Weights of a small image classifier: adamw at rate 0.0047, 29700 steps.
Rows from block 5 of a small image classifier, named by matrix and row number. Rows with one number belong to one channel. Each number is 500 + 50 x the weight over its row's rms, rounded and kept within 0 to 999. All counts start at 0. Numbers have three digits each.
After each channel's rows are labels from the 100 images, of 14976, where the channel reaches its highest value: "responds to" is what is common among them. Only what is clearly more common there than usual is listed. The data: crops of objects in photos (Visual Genome). In brackets: how many of the 100.
# convs0: first 3x3 conv (model.blocks.5.convs.0.weight, 192x192x3x3, each kernel summed), inputs 96-191
# convs1: second 3x3 conv (model.blocks.5.convs.1.weight, 192x192x3x3, transposed, each kernel summed), outputs 96-191

convs0.40:468601486455457388342502573499486436518412530482538465551535495458491493543479501489490502574565473544538499518529479506487516474469489550441546458552441399439484490474323583476473564435558474448489440482458506516504476482472556384546498497415458549568479439459454505485490405467457477505
convs1.40:498547555507431485490452502482590528495482399467545534547532510545423563445554470480512483505561479523476546538447502487468500449520475573507475470617422661556435457488481538452547563476614467484477487517447389581486526537490475516521543624518527507565514540426560451446512528438490466523
responds to: object: shirt (28)

convs0.46:446510444516427504498549572545526450421452556531512546564520458506509475503495491448556421531518543485473503519470524496480541449441515557307563558476546524485560491472515398551561525486550547398425490510585533461331508570486480558579486464498485478498510460492488494507556561485460620444
convs1.46:437384471486446529519471514512520570553570468475495507463448561489481466510584620519435495514483564533519583455402548490465493523406453421423481534482500501450428495441545468469552414484519456496500538523413446447506436395469449556505485487563453513463359532530497584542505525591549513503
responds to: object: shirt (34)

convs0.74:558412440518575401424498518566499464469539519510409511545466515493602397552498581483490490450447469496506405514491464450490499472473456464392517508544497486511449546470477473495317523439505485465525552488532482489528369471531427482481365474508530433522431529494400429487468466486472482545
convs1.74:448505520576500445487478542537431457506582469576483431595529527563511424536521417476546511460558466438547554447538554522381567481452541490469503531560343534577466545555477505496524520500485488434438568571439529575552482527483467480527496553581449493468579417548463473470462608520558505558
responds to: object: man (25)

convs0.39:491405517527568466428586445510492531573607549455517504542504497607492495523472434514451430452456489542497488559477470424481505552461538480491526511510474490482462544540463443467402445510459438403507460533402465501524462510437545475500494489531533546492466466504427467461450505503517443482
convs1.39:401462564566513501461474477460474460489503545546566499493459558468539436495489416463507569465481488384500486471548532512473595475480461448541445492559426572578437485560525485449561490447495488525518542574450479636514514498517495442508508567578494571485472494482453551478543552463460479546
responds to: object: shirt (30)

convs0.47:604437467492569499460509447569449458474489523524426440540537627394567555493530524458449545378414591522461449423497546479573576520554463453541458500481463433475573428401553347544389389477541557493486418467414489488436495447534431458538497515500501469502485415547566546571419449563380536570
convs1.47:517547492473463560522473442545505506533570561419468491495482540412552540580449535431485566516501455484516525502563553485551530512499439559517487483491573486460610446470482476581452421530538494531495467562568539491538498500451422538479417521493582388462460497475564500542484508552446443485
responds to: object: pants (31)

convs0.167:433397548517573545484453516516405467510508564493471420452548485449536469463484467433508488517464503494518445473496515536419548484400528462470564517513547462481459492521528453451498427512469434501481506469426466431476467608513449544603456493481555489424499396524498432416473486481544539410
convs1.167:413446576508579552588476446410540457521455559459498563510484549468557502524509420528467613576451530493484535452582554500503515487508484459530580449515424534505538523514523513514465444571422463586472592539480449513512565501515466475508561503572455561459536534536605437467562569516509559499
responds to: object: shirt (36)

convs0.166:571536396517573530458526432519551408537478442412496522495470453424483488441513551474512504543495509537438438525557509471483482420473585545538491467476526459642436472421467555403519548469384579430498532455540520408488581503583490339533425543489524490573508457431552540569535507463488390448
convs1.166:450492472508461574499497589489648565516498433512516431478418577444426535450526502471499576525515460454542531500442510469451437475515488486432422413460477483414589518477516466478520450486484533540432534470470489490451481535371528406452492513467500472463460553483521444421426472475523560504
responds to: object: window (31)

convs0.77:452501474479420492553502519474433535508513423533497508401527457441473483509414437529586489456526475453478455548500516494577459492537507436493477528506567550459468520562484537524481525519420435523518464560582540475509502551432567613476473530516528454513555569534470476558449504511515573457
convs1.77:459453415438481508509531445475485547504466440495459510453511496488482474513430443436489556461541452476427414477521495490466485470310439405513504495492562385537472572488367477498569500477530478511522510477497515542570420459522506508375521515501487480519484472546553577488533450552564477478
responds to: object: sky (27)

convs0.183:420447543552539481469513511448487468424477480612469486561532503468559535492440450474462422492528553449514388530425531386472512524493511568460554433547552458475566615505408463496495466496387507443456559534549390457456512516480600465513490475450496482512536446482434488558513427398476565477
convs1.183:501518482408418534489498462525473508421495510532546485449425534519453469517454456505597430472524530425524475442563476484445410446495510540499577473511569525554525612563504566452562520512462515430549551477454500382433386523497503536509507501454496425551479518525490454525471475529526521451
responds to: object: hair (32)

convs0.139:395456396475518478385533463436584463542395506532463455502540508477494485488508435488596485484541520457525328564417380486401502418455471551515484493542509597422506475547490484562563489560435539487438496471468528505502509564493573527559453475486521489473466487501446458455497463420483528514
convs1.139:436428472465473515457499482502500555493395467532451479546448450541431437538550569424649475467385523478526434439463471501445434520481427503551506525448468498503477402611473468479504609521443489432428541557451530420500381518378582566434430460486515407552526455516462517333404463533533463555
responds to: object: hair (32)

convs0.177:523505520449537526494464498469516558434498517468483606530543526342556520593460481429475541461403471492535509524548460444427527432481437514494505579518540510470472533454422471450519534546466468375444473451505476573530508548551510561550423411405495453491449487468471409511453525479488575525
convs1.177:499468529465525486518467528516502501447534401482524553505531575488510536528479521582574491458491513591493549437507494483427477471489512542428447416505518474425386501563484523432535474540448510550477501531459413460520518452484442498459512526482475491501478524468530457523499505563522524518
responds to: object: shirt (39)

convs0.35:451474591530544417378488480472499441483503407501469568534613456511527576436493427496476458541446519488467475620466570421478589500495564518471463611522509545496490556464496551489589514489437529459538520454497604502481484572457528500514476448478511481545428435464508509463511497467473532466
convs1.35:412477552454546494504535473461563465542533465527450433515541470502440445513497464477521463472480480556512489465367510423430481427531523466496507489419484484492555543489589468512505437513466558494494509515318524478454446482429413539528434590487415427536429563524525515495491472542518402512
responds to: object: man (25)

convs0.131:474532466555554491517486471491500463568542523498508539524578396558522463429584484531466361447498483510477508496573457548476549533489502482500436463526511598471462478554451544490475570321511438459516530556527545509468564497506561515625496534559503450503502484469438542490550461522531480494
convs1.131:617600489526497516477513459557486552517383429421524481505483516535512523494482526495520420475556491497470452502515441577461441443519558502525433450593478549500491499478503567453469426358523552487576527525492468435454521563575493521444396591543375509523535499458453468541469423505513510526
responds to: object: man (28)

convs0.37:529526482554439458501522523454491429465374554449488431490486430475537386413455522476500471515413470529463394495416475542501491528537536488464485513533488428411436487449399559438473458354519598453550540512569365451470461493450554472488480523387456478481445562503515517436451481404494423495
convs1.37:623588562465497485508446403464610577491452533391517533526534517525523541444548511484441511464473492444435494528613490536543526500518465493448499561627501567517501467513537553425511490449496569422516565497533447512489480446541487481490519648496453462443487416494462497514511514463522435593
responds to: object: man (32)

convs0.95:454392496437524489439500482535548398509390508551522482495537566501501487381444422519527484475596510472514477566492445424473533440529530468500542420545535510484459537505512516588568459521401518547485554455500492553441520575511560492525468411437517477542558451445448467551541500441496500464
convs1.95:356474420411451504459482520547428498500422435479531447459474492497436427563534516471524455486449485455443445492473514572525474504456506454543529558458468510514520507558488585468480478416507482488516563524540552520554468456470498572416506379459527421540490522575434534462484487540500533494
responds to: object: hair (39)