config.yaml
model: "image classifier"
dataset: "crops of objects in photos (Visual Genome)"
train_examples: 30875
image_size: 32
crop_scale_min: 0.7
horizontal_flip: true
translate: 0.06
cutout: 0.4
targets: ["object"]
num_classes: 300
arch: "resnet"
norm: "batchnorm"
activation: "relu"
depths: [2, 2, 4, 2]
kernel_size: 3
stem: "deep"
avg_pool_shortcut: false
dropout: 0.1
widths: [64, 112, 192, 336]
label_smoothing: 0.1
loss: "cross_entropy"
init: "small_normal"
residual_init: "none"
optimizer: "adamw"
lr: 0.0047
beta1: 0.9
beta2: 0.95
eps: 1e-08
ema_decay: 0.99
steps: 29700
batch_size: 128
epochs: 123.1
lr_schedule: "wsd"
decay_fraction: 0.4
final_lr_fraction: 0
warmup_steps: 1480
weight_decay: 0.04
Rows from block 4 of a small image classifier, named by matrix and row number. Rows with one number belong to one channel. Each number is 128 + 24 x the weight over its row's rms, rounded and kept within 0 to 255. All counts start at 0. Numbers have three digits each.
After each channel's rows are labels from the 100 images, of 14976, where the channel reaches its highest value: "place" is the part of the image that holds the peak. Only what is clearly more common there than usual is listed. The data: crops of objects in photos (Visual Genome). In brackets: how many of the 100, against the usual share in percent.
# convs0: first 3x3 conv, stride 2 (model.blocks.4.convs.0.weight, 192x112x3x3, each kernel summed), inputs 0-111
# convs1: second 3x3 conv (model.blocks.4.convs.1.weight, 192x192x3x3, transposed, each kernel summed), outputs 0-191

convs0.94:131129098133152127157145127172078138120135146116136143115125110137122168210151147149097111129129119142147137139111143166157161158131165129126123103112114126093135113133113091066120139176159109128133138141118085115151128191121113171095096148150116117158092114124144141134127110113150154137163121117127148117146125142113096140188126156095
convs1.94:145106139168119132095096102127127138108057141128148166157133121089107088119126082128162111139074125159112165137148141141145131097127114131102138134092113141131131144138150096123136075108126071133081131118113147145152107147145134145144134123140133135147128136121087130088109119134150098088119124149150132146080156122124156119133098150137106124121097098161118077110101132138165125147076109132111086116115096124132117120163075120092092118138105134132151103120141138120145049108121136108117157107094146123143121085103145136097131120128047119124129154148121159146146143121165110118
place: bottom right (58 vs 14.1)

convs0.58:128148133117178125134118101171118123114109122092147142146129110148117126156149099196151126097076131090141151093103122139100119109090151151117117128093123084125114137106136090105114157141179112115109137123075108068138105133118141123120143117118143146139113152125118098099124165147083135104120146111100124133062108129098106150121115139099
convs1.58:153102126166119152170103098158163138086166132153126156161156124114117150140116118137154144147152147115093177154131119120112129094109153136134108085107111127114113150117121128123173145112130125150146146149141129101122146122126125112115107122123082149080122152091106082113131098148146135092136145167153121115114129152152053139129150162118159087140098116123113109106130120107137090117117109133185120086121100120137135153101078150102077135135129117088157109130127138057145091159136113116150144151140111100119126135098183101136126112131120071150074131126095164117150134122123121130
place: top right (35 vs 14.1)

convs0.52:108150174153148131122088111161139127112124132084126094112143108112092154117089094126101144114128120154086134081146127096140151161133111140132157140136127090132134122122107089099111104134114105098090115127085089100119127146151149115134112098175128105110155116089132164102170141126145139081129076090127125172123106122142085151132124101140
convs1.52:061125063117144163127107119124131161150131140152167109154120088105101131137121140141130150128133125128130131145140120137107102139152123115122120122151151124171118112142113167131133127126143116016101093129123141149167138067089131152131108122168124128134137114120110114090107104105090151138114139129126120159145087108115103120125125109125155109108115120122111144122119117143154158127114134104144089060118109160112097111138133082149142144101113104127125122096150124070120133097127098123082092097100120160145134067141135125107152081123079128151151123144144132118111152135120168104
place: bottom left (37 vs 14.1); bottom centre (36 vs 9.4)

convs0.41:118123129123142119152121134169154142138093197152137125127128114109147188143057161134135108143128152099113117144134117138146134129099136128137127074115175118095108115100119156080125141127112088105122134068148163149107124129118084142120147135113085107130148116130133116124105132108101147141151141151163124186107141124149117160172149148129
convs1.41:122108131133127160103105146099138105141142154119117152140100100129092121143136130101163131123116121159116143141150106107103150109082140109160116135143129115140113110117076085143128048104122121177112101090096121115156131125114137161105141129126062132135137136093129141101149137108141136135132120167141132076070146134108127097154128132135131136105161105138157112105116117153127140122133105126138115092178121160114159110143147115117133122041115109120138151121143162115179125044132099117137173120101173141141116093153108095107129130128072125146083161120121126137136107141126134125
place: bottom right (61 vs 14.1)

convs0.161:097135153099120091153116132144131105150125132119112135126105167140125123137107078155118134134095130134115138105160131121128125108112137109149111104099144102126172120152177116131111089120116090119100113122134145142113102111106102121116125101075108204128137153138162115052102154150135082136107113112132094154097159085100152150099110098135
convs1.161:140167142135153119131125145107129139121111142172157192071147170164143149118116125129123115121153127136132122149112141132105122158088126130129137113126130168093124119107088078184134161125129145102143142173067115095085168097141114122132115156093082118088111127165147119160124117149145133113142117157152149055113110164168078130170143114155139126121131148103123100095134123079159158120146122136121109088132116098133157107088156124137089127076109114138116097106142120094130126115177135109160126148123112115121137130169140125119115118149129125127094091126127136114150105102116140139
place: bottom left (57 vs 14.1)

convs0.107:109148096124141203125105120128102117118127159165124128122097126113128154136150163072071161112131135141159115133096118115146137141154129132120097115111132140094138130151117089079109104135105110079119122140142138114128119153126112132121129152103119132097133079100116147148112111149156130190131120149137135139114142192113091118171132159178
convs1.107:138110152156129140091141124145124120129090116094122133146121088093140120138137110079116141128113135160112139134119114106147120125105125140141126178114151127126165114072141098122136097108107092105095126132128120138128096138151176121130157110132107144134142119100126139100106124145155121166131139095132125144107154118145164143086069114085088155114098107205124115140115136144144115152100152102125113124118112105142142131164086127154109129133122127139171140121128119083132063135127118113109116120100096107114137112098080131111123134134052125147124144103135022143115114137147088098
place: bottom left (34 vs 14.1)

convs0.64:119123111121068086125143103153175133120086114117152125143101155152079136126055102112108131108132103129112123108123101104136157139142169146122100111126108138134165119140151092077119121124136107114122061134133099129149120139131122132110120118115122161086122118093114106138099143166184130144135153127084136156135135141141127156167094121099
convs1.64:095107110159110143162110130119144150143119120112170129123107155144157128113169091085117112158096146143148077112102150123113104097128127143097125104127134188194157093120103112141116080120138134098147139143111129154149142096126137116143112146154125161154122107145108127097100172098164156111117153111147158101120115077123148120160074121118128129146129148149132120135148083143137094148092135110099102088117123088129138124182150116123120107145141117147173134114189103120165106127113140119105150125149139154115176136146138106121110082140062145111126139128153121162138096158131155136
place: bottom right (48 vs 14.1)

convs0.125:158141139098126105091136149156113174125089143122135124090145095124109180066116144126154092121125146138046130133128134132153093104127131126128123131128154126093115135105111177145117117108100107088144092072123147155114101130145092128125116106097114134118167143131140117104087108124140103125115136127184119148117121127151150151082144122116
convs1.125:071154165113138110103138139104139127144185170128163087106135120143056118150132129131138158132132052134146128147125107074108133118065136134136126140117161124121123120110116124137121088115142125137105117092143104086148128133109118075109122139113073127138145127139135156105166135131105085118121142135146161154124138165091132093135105109118113140111191137136184159162149144153103153149145121132149102132153147109115118119091161114116123124101135118146119135090120141108086149068119129137144143123142106137120089094149149099120121127161171156130126133134121115128141070118149157119
place: bottom right (48 vs 14.1)

convs0.36:098121118154139138111132106167112146100129085128130118106135101123119110092140093117126122127128135125101181101100115112115103079111152170068138110163099101145117119136115104130118159174137131089120114098094092086146142134158184111133139082168096089134118143128104133123158124127133096132099133104087128149107093142103118160142097132139
convs1.36:104140068148135107136122145128138153106143124130125137183137093071100123121146141108125129115137117063133120134139124122095126148132148114099126138118122129185153101147138128131128132141119111106152132121181157093127109120105133094121090106137124146160165103088133067118103084099142143146059179114094134159178048124119099148107143115105137116091084115102110108146113138103100141138131136116136110136140132137148098130139057118137112114120141128122127121133143114125078132176136107115119093116151108123117159151118140083114164093118095087107119134121136141123134092128112133127
place: bottom right (81 vs 14.1)

convs0.121:072134131139140131155112113153086131139122159098115125167097127139128201149131125115114152098114141148110164130104201126117139096154153092150118105114061116097139112144163120074132116159130119128104130105151148134114108145123115150144130147139138135136112118110112143054126103106126111112139119111139105119090142123186138151119130134124
convs1.121:116149127105147109087116136149119127125065133140155107121128132057102124134133089117164112123138103157140125170134113145151112121141132112118131139145124124085126151130138122125118102110130143137131118111137047196145111123119149115124137131108085101084146154109128111085134106115124097127123119162133116137127142128144107115141177112116127105133154141118095102114121143110090116101137144120139151140160114159109140103062154112122104126154058135138117102125152127109141094069118133090101108061069116132143106092141144129117104149119111097182172128149160127135132153110107102134
place: bottom right (60 vs 14.1)

convs0.173:087115167162099155131140175150146133159114140106058137136127116093146128133125099102137125153117124098133140131118141121148120122178126138108128128146140088116145125112112137093049176138089102119132140110123141105103118151127077098130107120151135092157138128119121194111155130129133133124135129084119096144110154102137131159125117133183
convs1.173:136129119116137144145094117158125149120134080156139125125136118093127136119110169147108131110148131112152130120107077071132144127116109114141139114142133064117131150102160147143127139129089066073091104106130144133182103127144125107123115139093131110118117115055123145098170126153117157123135094119145128151147126155113151157123170132148095134093105140070098120131129117111111142131124135140155146134061122141103113127140126093147157143172086123139153118080151163105143086101108122121114124116097082171107127118177077137114133119132144142135068137123122102121121158125127140108
place: bottom left (34 vs 14.1)

convs0.39:125134092150132159139130118120133095108141117107133116106103179104140096180155095122105153138117102106118112138113129149104150120083151113136126130116160113117112104110120106140125103058172127068127118100147143109122097141101139136116163133096142105099115101101118098148127144176074142133139172145097130110099147111095140152128086156103
convs1.39:144097146137110103091132110162141145140134104105072149123125166118140144084103135078108124171170152093088136129089117137120118084166136128110144108113098115080120117133126154138138160141124163154098143111116150125102151107157094129175132196104118128112099134106135131148118120164156115131128174113134139083136136146133137137109102112127106096148102125128127064125094148124155116130142140132102117109138106121118107166133131134126085126156108125149099110119142165113130128143112151080145157143118112090162169159127121137116087182146108074086114152106120126141090135140112074143
place: top right (38 vs 14.1)

convs0.126:112133143092151138158136124143156163131129100140118141085135102120133138144122073162104105151103126157093162124150127132111180111112119116096183133068120140126130162146130069136069121065132125107112131162090152104134108099128157117110146120135139118124116125123107139094157122139119139094160140094096108135127129116115128145087090152124
convs1.126:117119078123155175137140099159144140171177094147121133152122090095107096127113090152110127153135132109108172112105136124125112137139128138125105109117096116090090092122139158122125126114149104104117130140104125110099118048138088137091160141138114145141090139124137121155039155094118135100096134151094147173118063113115081139119163161134159086138111115141097096116120109138151104105110107114145136124107145124080157112065116103115142117121109129111139138161116137077117152130128117143116127154139099120126114141113117137102141142154117163135154114135124113123100160157135117134
place: bottom right (40 vs 14.1)

convs0.68:100135139116124137129134098149138124121116111155104167157074160118110064106113117139087107183190123110104094134096132131107121118141150141120166145100139151177115120145148117130098129102108145110111125079095105136155094104102101122127118139114172126149157122105121129150135149107113102126186119093124099121114113141146130129142101163086
convs1.68:174084080123120110117162141158140105111111078143094164128097130104164131154141131141104103122094165110129134130117107088120098138124117132122090151176110139109113116126118130108104130103131096103135121149152134134137101097144113151125138136109135126110122136041137148158091141132166136042110125114156113089110112138109093128157113086114110130161131133130105168133135135140117137122134115128131137118125130140118145120133130143023139148124127152100113133130119130119124091149126176140125157140115105157106155126089070153127090134152085136151081129123127172116102132137116114140
place: bottom right (47 vs 14.1)

convs0.128:125157143146162153138141087151121103081087106149104149139094149125136137136142153149111116125124191105103133152155080124110115136101133136152115136125089138163117163167139092124110120108194094086133150127133141152118115069140121122092116139123108129121128107122108073125118119117102134134153158088079148128142126165153116130113143166132
convs1.128:157114148131109132105136122109166107160119131121125143136120129127158078156144098120150091124150170120113129138134080141146147150135112152139132124130140099066054128097160074102126112134156116150155160143145077117073117139117131169148129139141139163137144100090080107142126134122144131156111111110147142125099153125168120088124107104152124097109131105122127170119119117123163107109130147131149150138110106102153165143114069146109119089160128136119116121169137168121136100173136115106135134138118131112136109120061142111115076155146124092176099106130119091106145084114132118160
place: top centre (31 vs 9.4)

convs0.81:137151135088103096119120132165110149120137105080164100101181117151112053103135114146138101108118096176151109104135129114143171122119146116086127152133121163151121142097071128184114128136092115113138085139097146115121127089128125132128088110122147112118141159130092155124117173125125137104147105113120120116110131124118109137106109082114
convs1.81:095100151124110142133146136124133117106099089147108100099152075119078134154117149141094153105110123112144152125130161140145119146112079124090142139136142100121096116112102179074110120147125163112145121162128132132111135147189132107118097124080157119053118130113132073138104120066140117122102142155146131129142098110101104109128122112105158107136093101166100127187100137122145097121135131130129159093103136114145096138111155146124085130128139154143119118118103110149114143158102104127132109157209092147135090122129135108115139082119137147119128131135093156100126138132147103119
place: bottom right (75 vs 14.1)

convs0.97:131123131112127142130134116148119142112100124118127105126144140143133114132056115131138122129125142127119118135119046106071141104120136151098148142121160123101127124079139152131093172121121157118147145120062109092164131154126152108121142125123154126128183126133142128128121209126122115123147135102131126207108100126097090128132113130126
convs1.97:115114139155136151117145144141141131097174120145123144130134137141103147126119145140141143121115141104123127140101131124080166116061085147130152117170134129129088112119030144124137123147139142122144143142127172111152131138118128126115105122112123120039126137117139144102092128114125139139135128124172108142126088130127028075147107112122141101111106137112136123137136139116141124127126127140126121030133117124119126129136121105146148146030081133118120137124147106123134099144136129125158144174145128127118128110106135123130126112140094131084094130131117133125134101154149152122
place: top right (54 vs 14.1)

convs0.101:146104106106091122117121117157101117132105121129159119128127163141140105130088130114112134108121145110108088113138044144110150189141117106142125098122152158145141138159145115115133127112114123118106094131106107114111140119118135125068131111116186171106133111132133126206122095120138127128132120106109164124206157131135152143141144101128
convs1.101:129127117133066122068144146087111152108044118123146129101109141163153112128149127137142122121099160119151114114088134145100164121124112120109095129070112162165119132124116075116124104119129130130119135127090129133121113136108152149141118135136155142151102121143127145111117107087152157137133105089130094117113121102116116099110028149131124102141119128151125150136143128146149132144123151119104137107096136122157141140169135106141154110106141125146148142122128119155110015161146119145127136144115158096136094088092093143108141109146120162113097136136145123161152138148129132123
place: top right (36 vs 14.1); bottom right (32 vs 14.1)

convs0.183:176138109106137140126107139155118119163115146116124113121119140122125159116149159120141124160109094117155085117083157134118130129169142088098112147099097118120123065113131136151134136126126108117143115130117176120118119129113104101148110131102100141142148133116169143131102051164172089104117131110187073104158141134130115143089113102106
convs1.183:098119159118124122106133157112128128130120143112143103085142123157157129097089158123071164128127095132138089133141090115131120112132093115107179117094151106115137133146128137140149140176115112129076139098080131112122103136133136109132132115131085122106160133165128177122131105175090079102169098102089108128068156112127178145092115113109119127144153149136152159142140114179131142147137106128122096154149139133089082136090106122113127138116129104127141109099121125125072127128131112125158093110052108114141111107133107122113149128133156141165152117125127138159094078108138103114
place: bottom right (73 vs 14.1)

convs0.124:091142134159084134141105120143153098130164120097139154172133171162120079164115132131142147112112121131115118111122096125108142087118159143150112136153148115196106091125133121132128104123093127131151102141146125093121139129139136138124149121143136129145120115127126135134132218147128115148127130128101180060081143105098165142154141108128
convs1.124:157123101146119111148102108125124116104094139151092126109159144121136119125153111093134109107146151083132144125097155180112127111107152099078120127158105125127161139123113143147112151132119163120141115152122114131146121108162116117139123124117143103067121163095141086121093133141151156134109144074178098157156113127131098122131109123137128118131072135128084106137140151077117105148135125115136145090108067138140123116141143117126132130137099133141137157122106099128160101129095136124160165171144115133129179168121192067101104092114124126085063138111146145111148156089159139109
place: bottom right (54 vs 14.1)

convs0.56:127100118100084099075158140161163148118119132113142123144133099079132121110104121099113083122126142109094161109111029121121112147119135150159138102151126108129158150130129133134162158136133101118134090128146115135112129090143106105079102089130082116130106122157111136129157134075120161122113123115107086140129119127094136158132137122136
convs1.56:101131105129123149145103150044094149149136127117101117132111137116098144127118114138109140106116114121148132137121057143126170136092141136133115152128136137161141147137103132076132122123131151136132148100150119137117101161138145128115076112133150104164109091141158078071151135059126153134128115103107118127139114111162118110132119112137136125116077155083141105122131132030091141122104141140123134120109128104158120128144133084127143108111158095138127140118101107163150125126143123125102133151139140136103092124148125095097134051133120120102084155152113134122146124159147181127
place: bottom right (58 vs 14.1)

convs0.157:100128110081136120129120119161182152082136134178130147112121088108128142116134157113153108144100168117110121167119158122139123147121126126133110116107127145122089120118099095128092107116169096082132124137125136146113082112172165156132140130124113118156103121150108070066130119109140146131093184139121120118092135147141090134099120164145
convs1.157:133109115109122153165125138126132151145154156095097128126117092103100108123154110116128150150159126173111168152125082129141107127111144100197101155153141134133124126116141113118144159086151122152141115114170119089111121060129145118108115106116084117149159153082084097110143156076072120149093147154128151125085136095143109124123147129096163130131143117137146121122114081146119095112133125116171155146120183145143106118124101149118147112166137105089130197126133130091139108126137108118127130103095114079143134128120136116099117123117113112143112132142124125131140069126136062128
place: top centre (33 vs 9.4)

convs0.74:148129125132133143123165178150136161158090173121117151128123116111122168148062131143134095164111138104090122149131056126128110090119147187145132099128162094120137140125117158115091164088106135113126155079109098106149126152132090113089110109121106111149154147121157145155132115146117128135141119113138118153095107115102129155129112134155
convs1.74:142080110129093132120117137163120115129176139128133153150125142142087127128121142129135128105136102107117099120126095051062155107063091118157090119131123119132118139114066112139135080082115060154130102133131138103179134119105129119116117125130113135140118121092111134082143150128133134129139116142135140125103140155076140132122124094183096164056132123120134139139128137130087134120124119151124128108110125103111154115147117120125117136071145130130156151114140095077133112089144121125110172129135119138118135120111097113094119133128123149116059150126118133079139092103113158119
place: bottom right (58 vs 14.1)

convs0.72:095102129120109133107087104173127123118134125107140064095110150127144150076066156097127163085115138154095126105114122139139150151124092073134146157131176136076125111160140131117133058132126090141118081122134149131115140107118138130128174139132134128124137135128154128125129114130145118130097144141092109156154153130143140158121127093105
convs1.72:050166154098123148104118129144123107122132156140134087114136134143110137106124122130152123122126137112137102160109147115118143143140137117126110111102126128115110120149132136138115062114135173114073110125085123124091133119110136142128119105118117095177128109146098176141106115114104109136121125115093123170144088111151085107129135144103166080102134146088090097125139140127162099126125155126144136113165107139135105131142152072161123154096147122149098149118151154090130082078110140130128109141103105120123086044149100136132112136121057109147152114119133139173137143166138120118
place: top right (56 vs 14.1)

convs0.5:139116128148154153114156112145153132112087167121133114116140135107112150104042119112134106141138137126088110113115082112112139129116142144127149088142143143120137114086142146146125160122132100109163115076126128150127131109133120095114139097123093117127191125136147115113116132154137087083102137121172111224109104140142141133133142127116
convs1.5:103107111124133119118129150106149139148172173122146144145110115163106127130121149107136167137132136143125128115142088106047140134100147136154129134156144113153093093130031143129126104126139129135124142100131128139146121106069142161115128120114090137106144128135142147096143142111126124125109144125127092104123099133105091078150109109148137121116163134111119123130134106132135148141156140137122091053173133138093137142120127097116129150000119128121141128121136123101131146093149102117133132142124131143128128119153108115119143092150089136102112118124122114111133094117135168133
place: bottom right (43 vs 14.1)

convs0.169:141133118123135133128140087144127140110138126134133110124120155112099124142200149132112149136136140136162105138117255116125139103126142089130135081132129132115111087067106125125139125163146129122114124113134117144127137129132133125214099131119113137121166117109145103122125146126118116099124115133184124114102131118167126143118123137107
convs1.169:159127145099131085082136123148151139112069117136160138120109125116112093118125127121134143142138062150133125136133152157174042084120122113114133131156137114113122136120136149136117123127124138134149140116074087135133121146154118113113127124123085108043149119131140144098150120141149036127129117134145082146132133128137119127097132130055117105147133119131148141105122131136101121110134109128127146123153134150143111133073128154123117092164067110142121123105073118131069148124130125126131140086127138099131113113119128101133127152139139100132139139142121125110111149068127080134
place: bottom right (79 vs 14.1)

convs0.171:152131094152181133121136117186061129123104103099147135125135086133110162133170101149143126115119145154156133089105139126113103106106113131149114138153090130091126147136128097096143136143177126142126129113109093088131127177154147125104103110131084118140088122108155068165111146170161106115126161099114135113140127118102120134131124122117
convs1.171:154121129177123090111129131165137171127123168116163123133138126108109090102132129125124148110101149114101121135119115141165075119086099133140136142053140149109137128105160096146151134122145128095095146165162123108128130126143107109120142127175137146119135139148117142112128078151140069125156124087144139165130132171107171120128107155165126119101108142153130081120127120106137117126122130143127099115137102091130122138103031143113096130143132133110151095109123090103123091149106135134144166121122093120127107115137158124119110134131091104105108109092075156141147099065148110148
place: bottom right (47 vs 14.1)

convs0.114:074123145146137155125095157163154103110127111102073121114146126107097097138114096119116136162122128089134093087112127128120152149171144090100128162110146131153098118119117106128067154101091118114172153119107104104096103142123100108119105131146133097171143118093147189148143122153136115127131116090090116118134119099125128147134121094150
convs1.114:153100112139141155128142125146127156142123093132139149095147103119130129123131162140098153105124165104124135117111102103121133132137111122116123152133122063135139140150142162102122147116094080049052098107148130130182119119140134147132131136123128089117117100074121145141113135143093170111130125131138130163150110138116153146084128120143107100134096131108097176145112122145137164154151125119141153101070097163109132121133155095135154154150116130157165156089121140108112076147123108152088089114072072162113140118175089135127128107114127163126134115131130147121111154106154124110
place: bottom right (52 vs 14.1)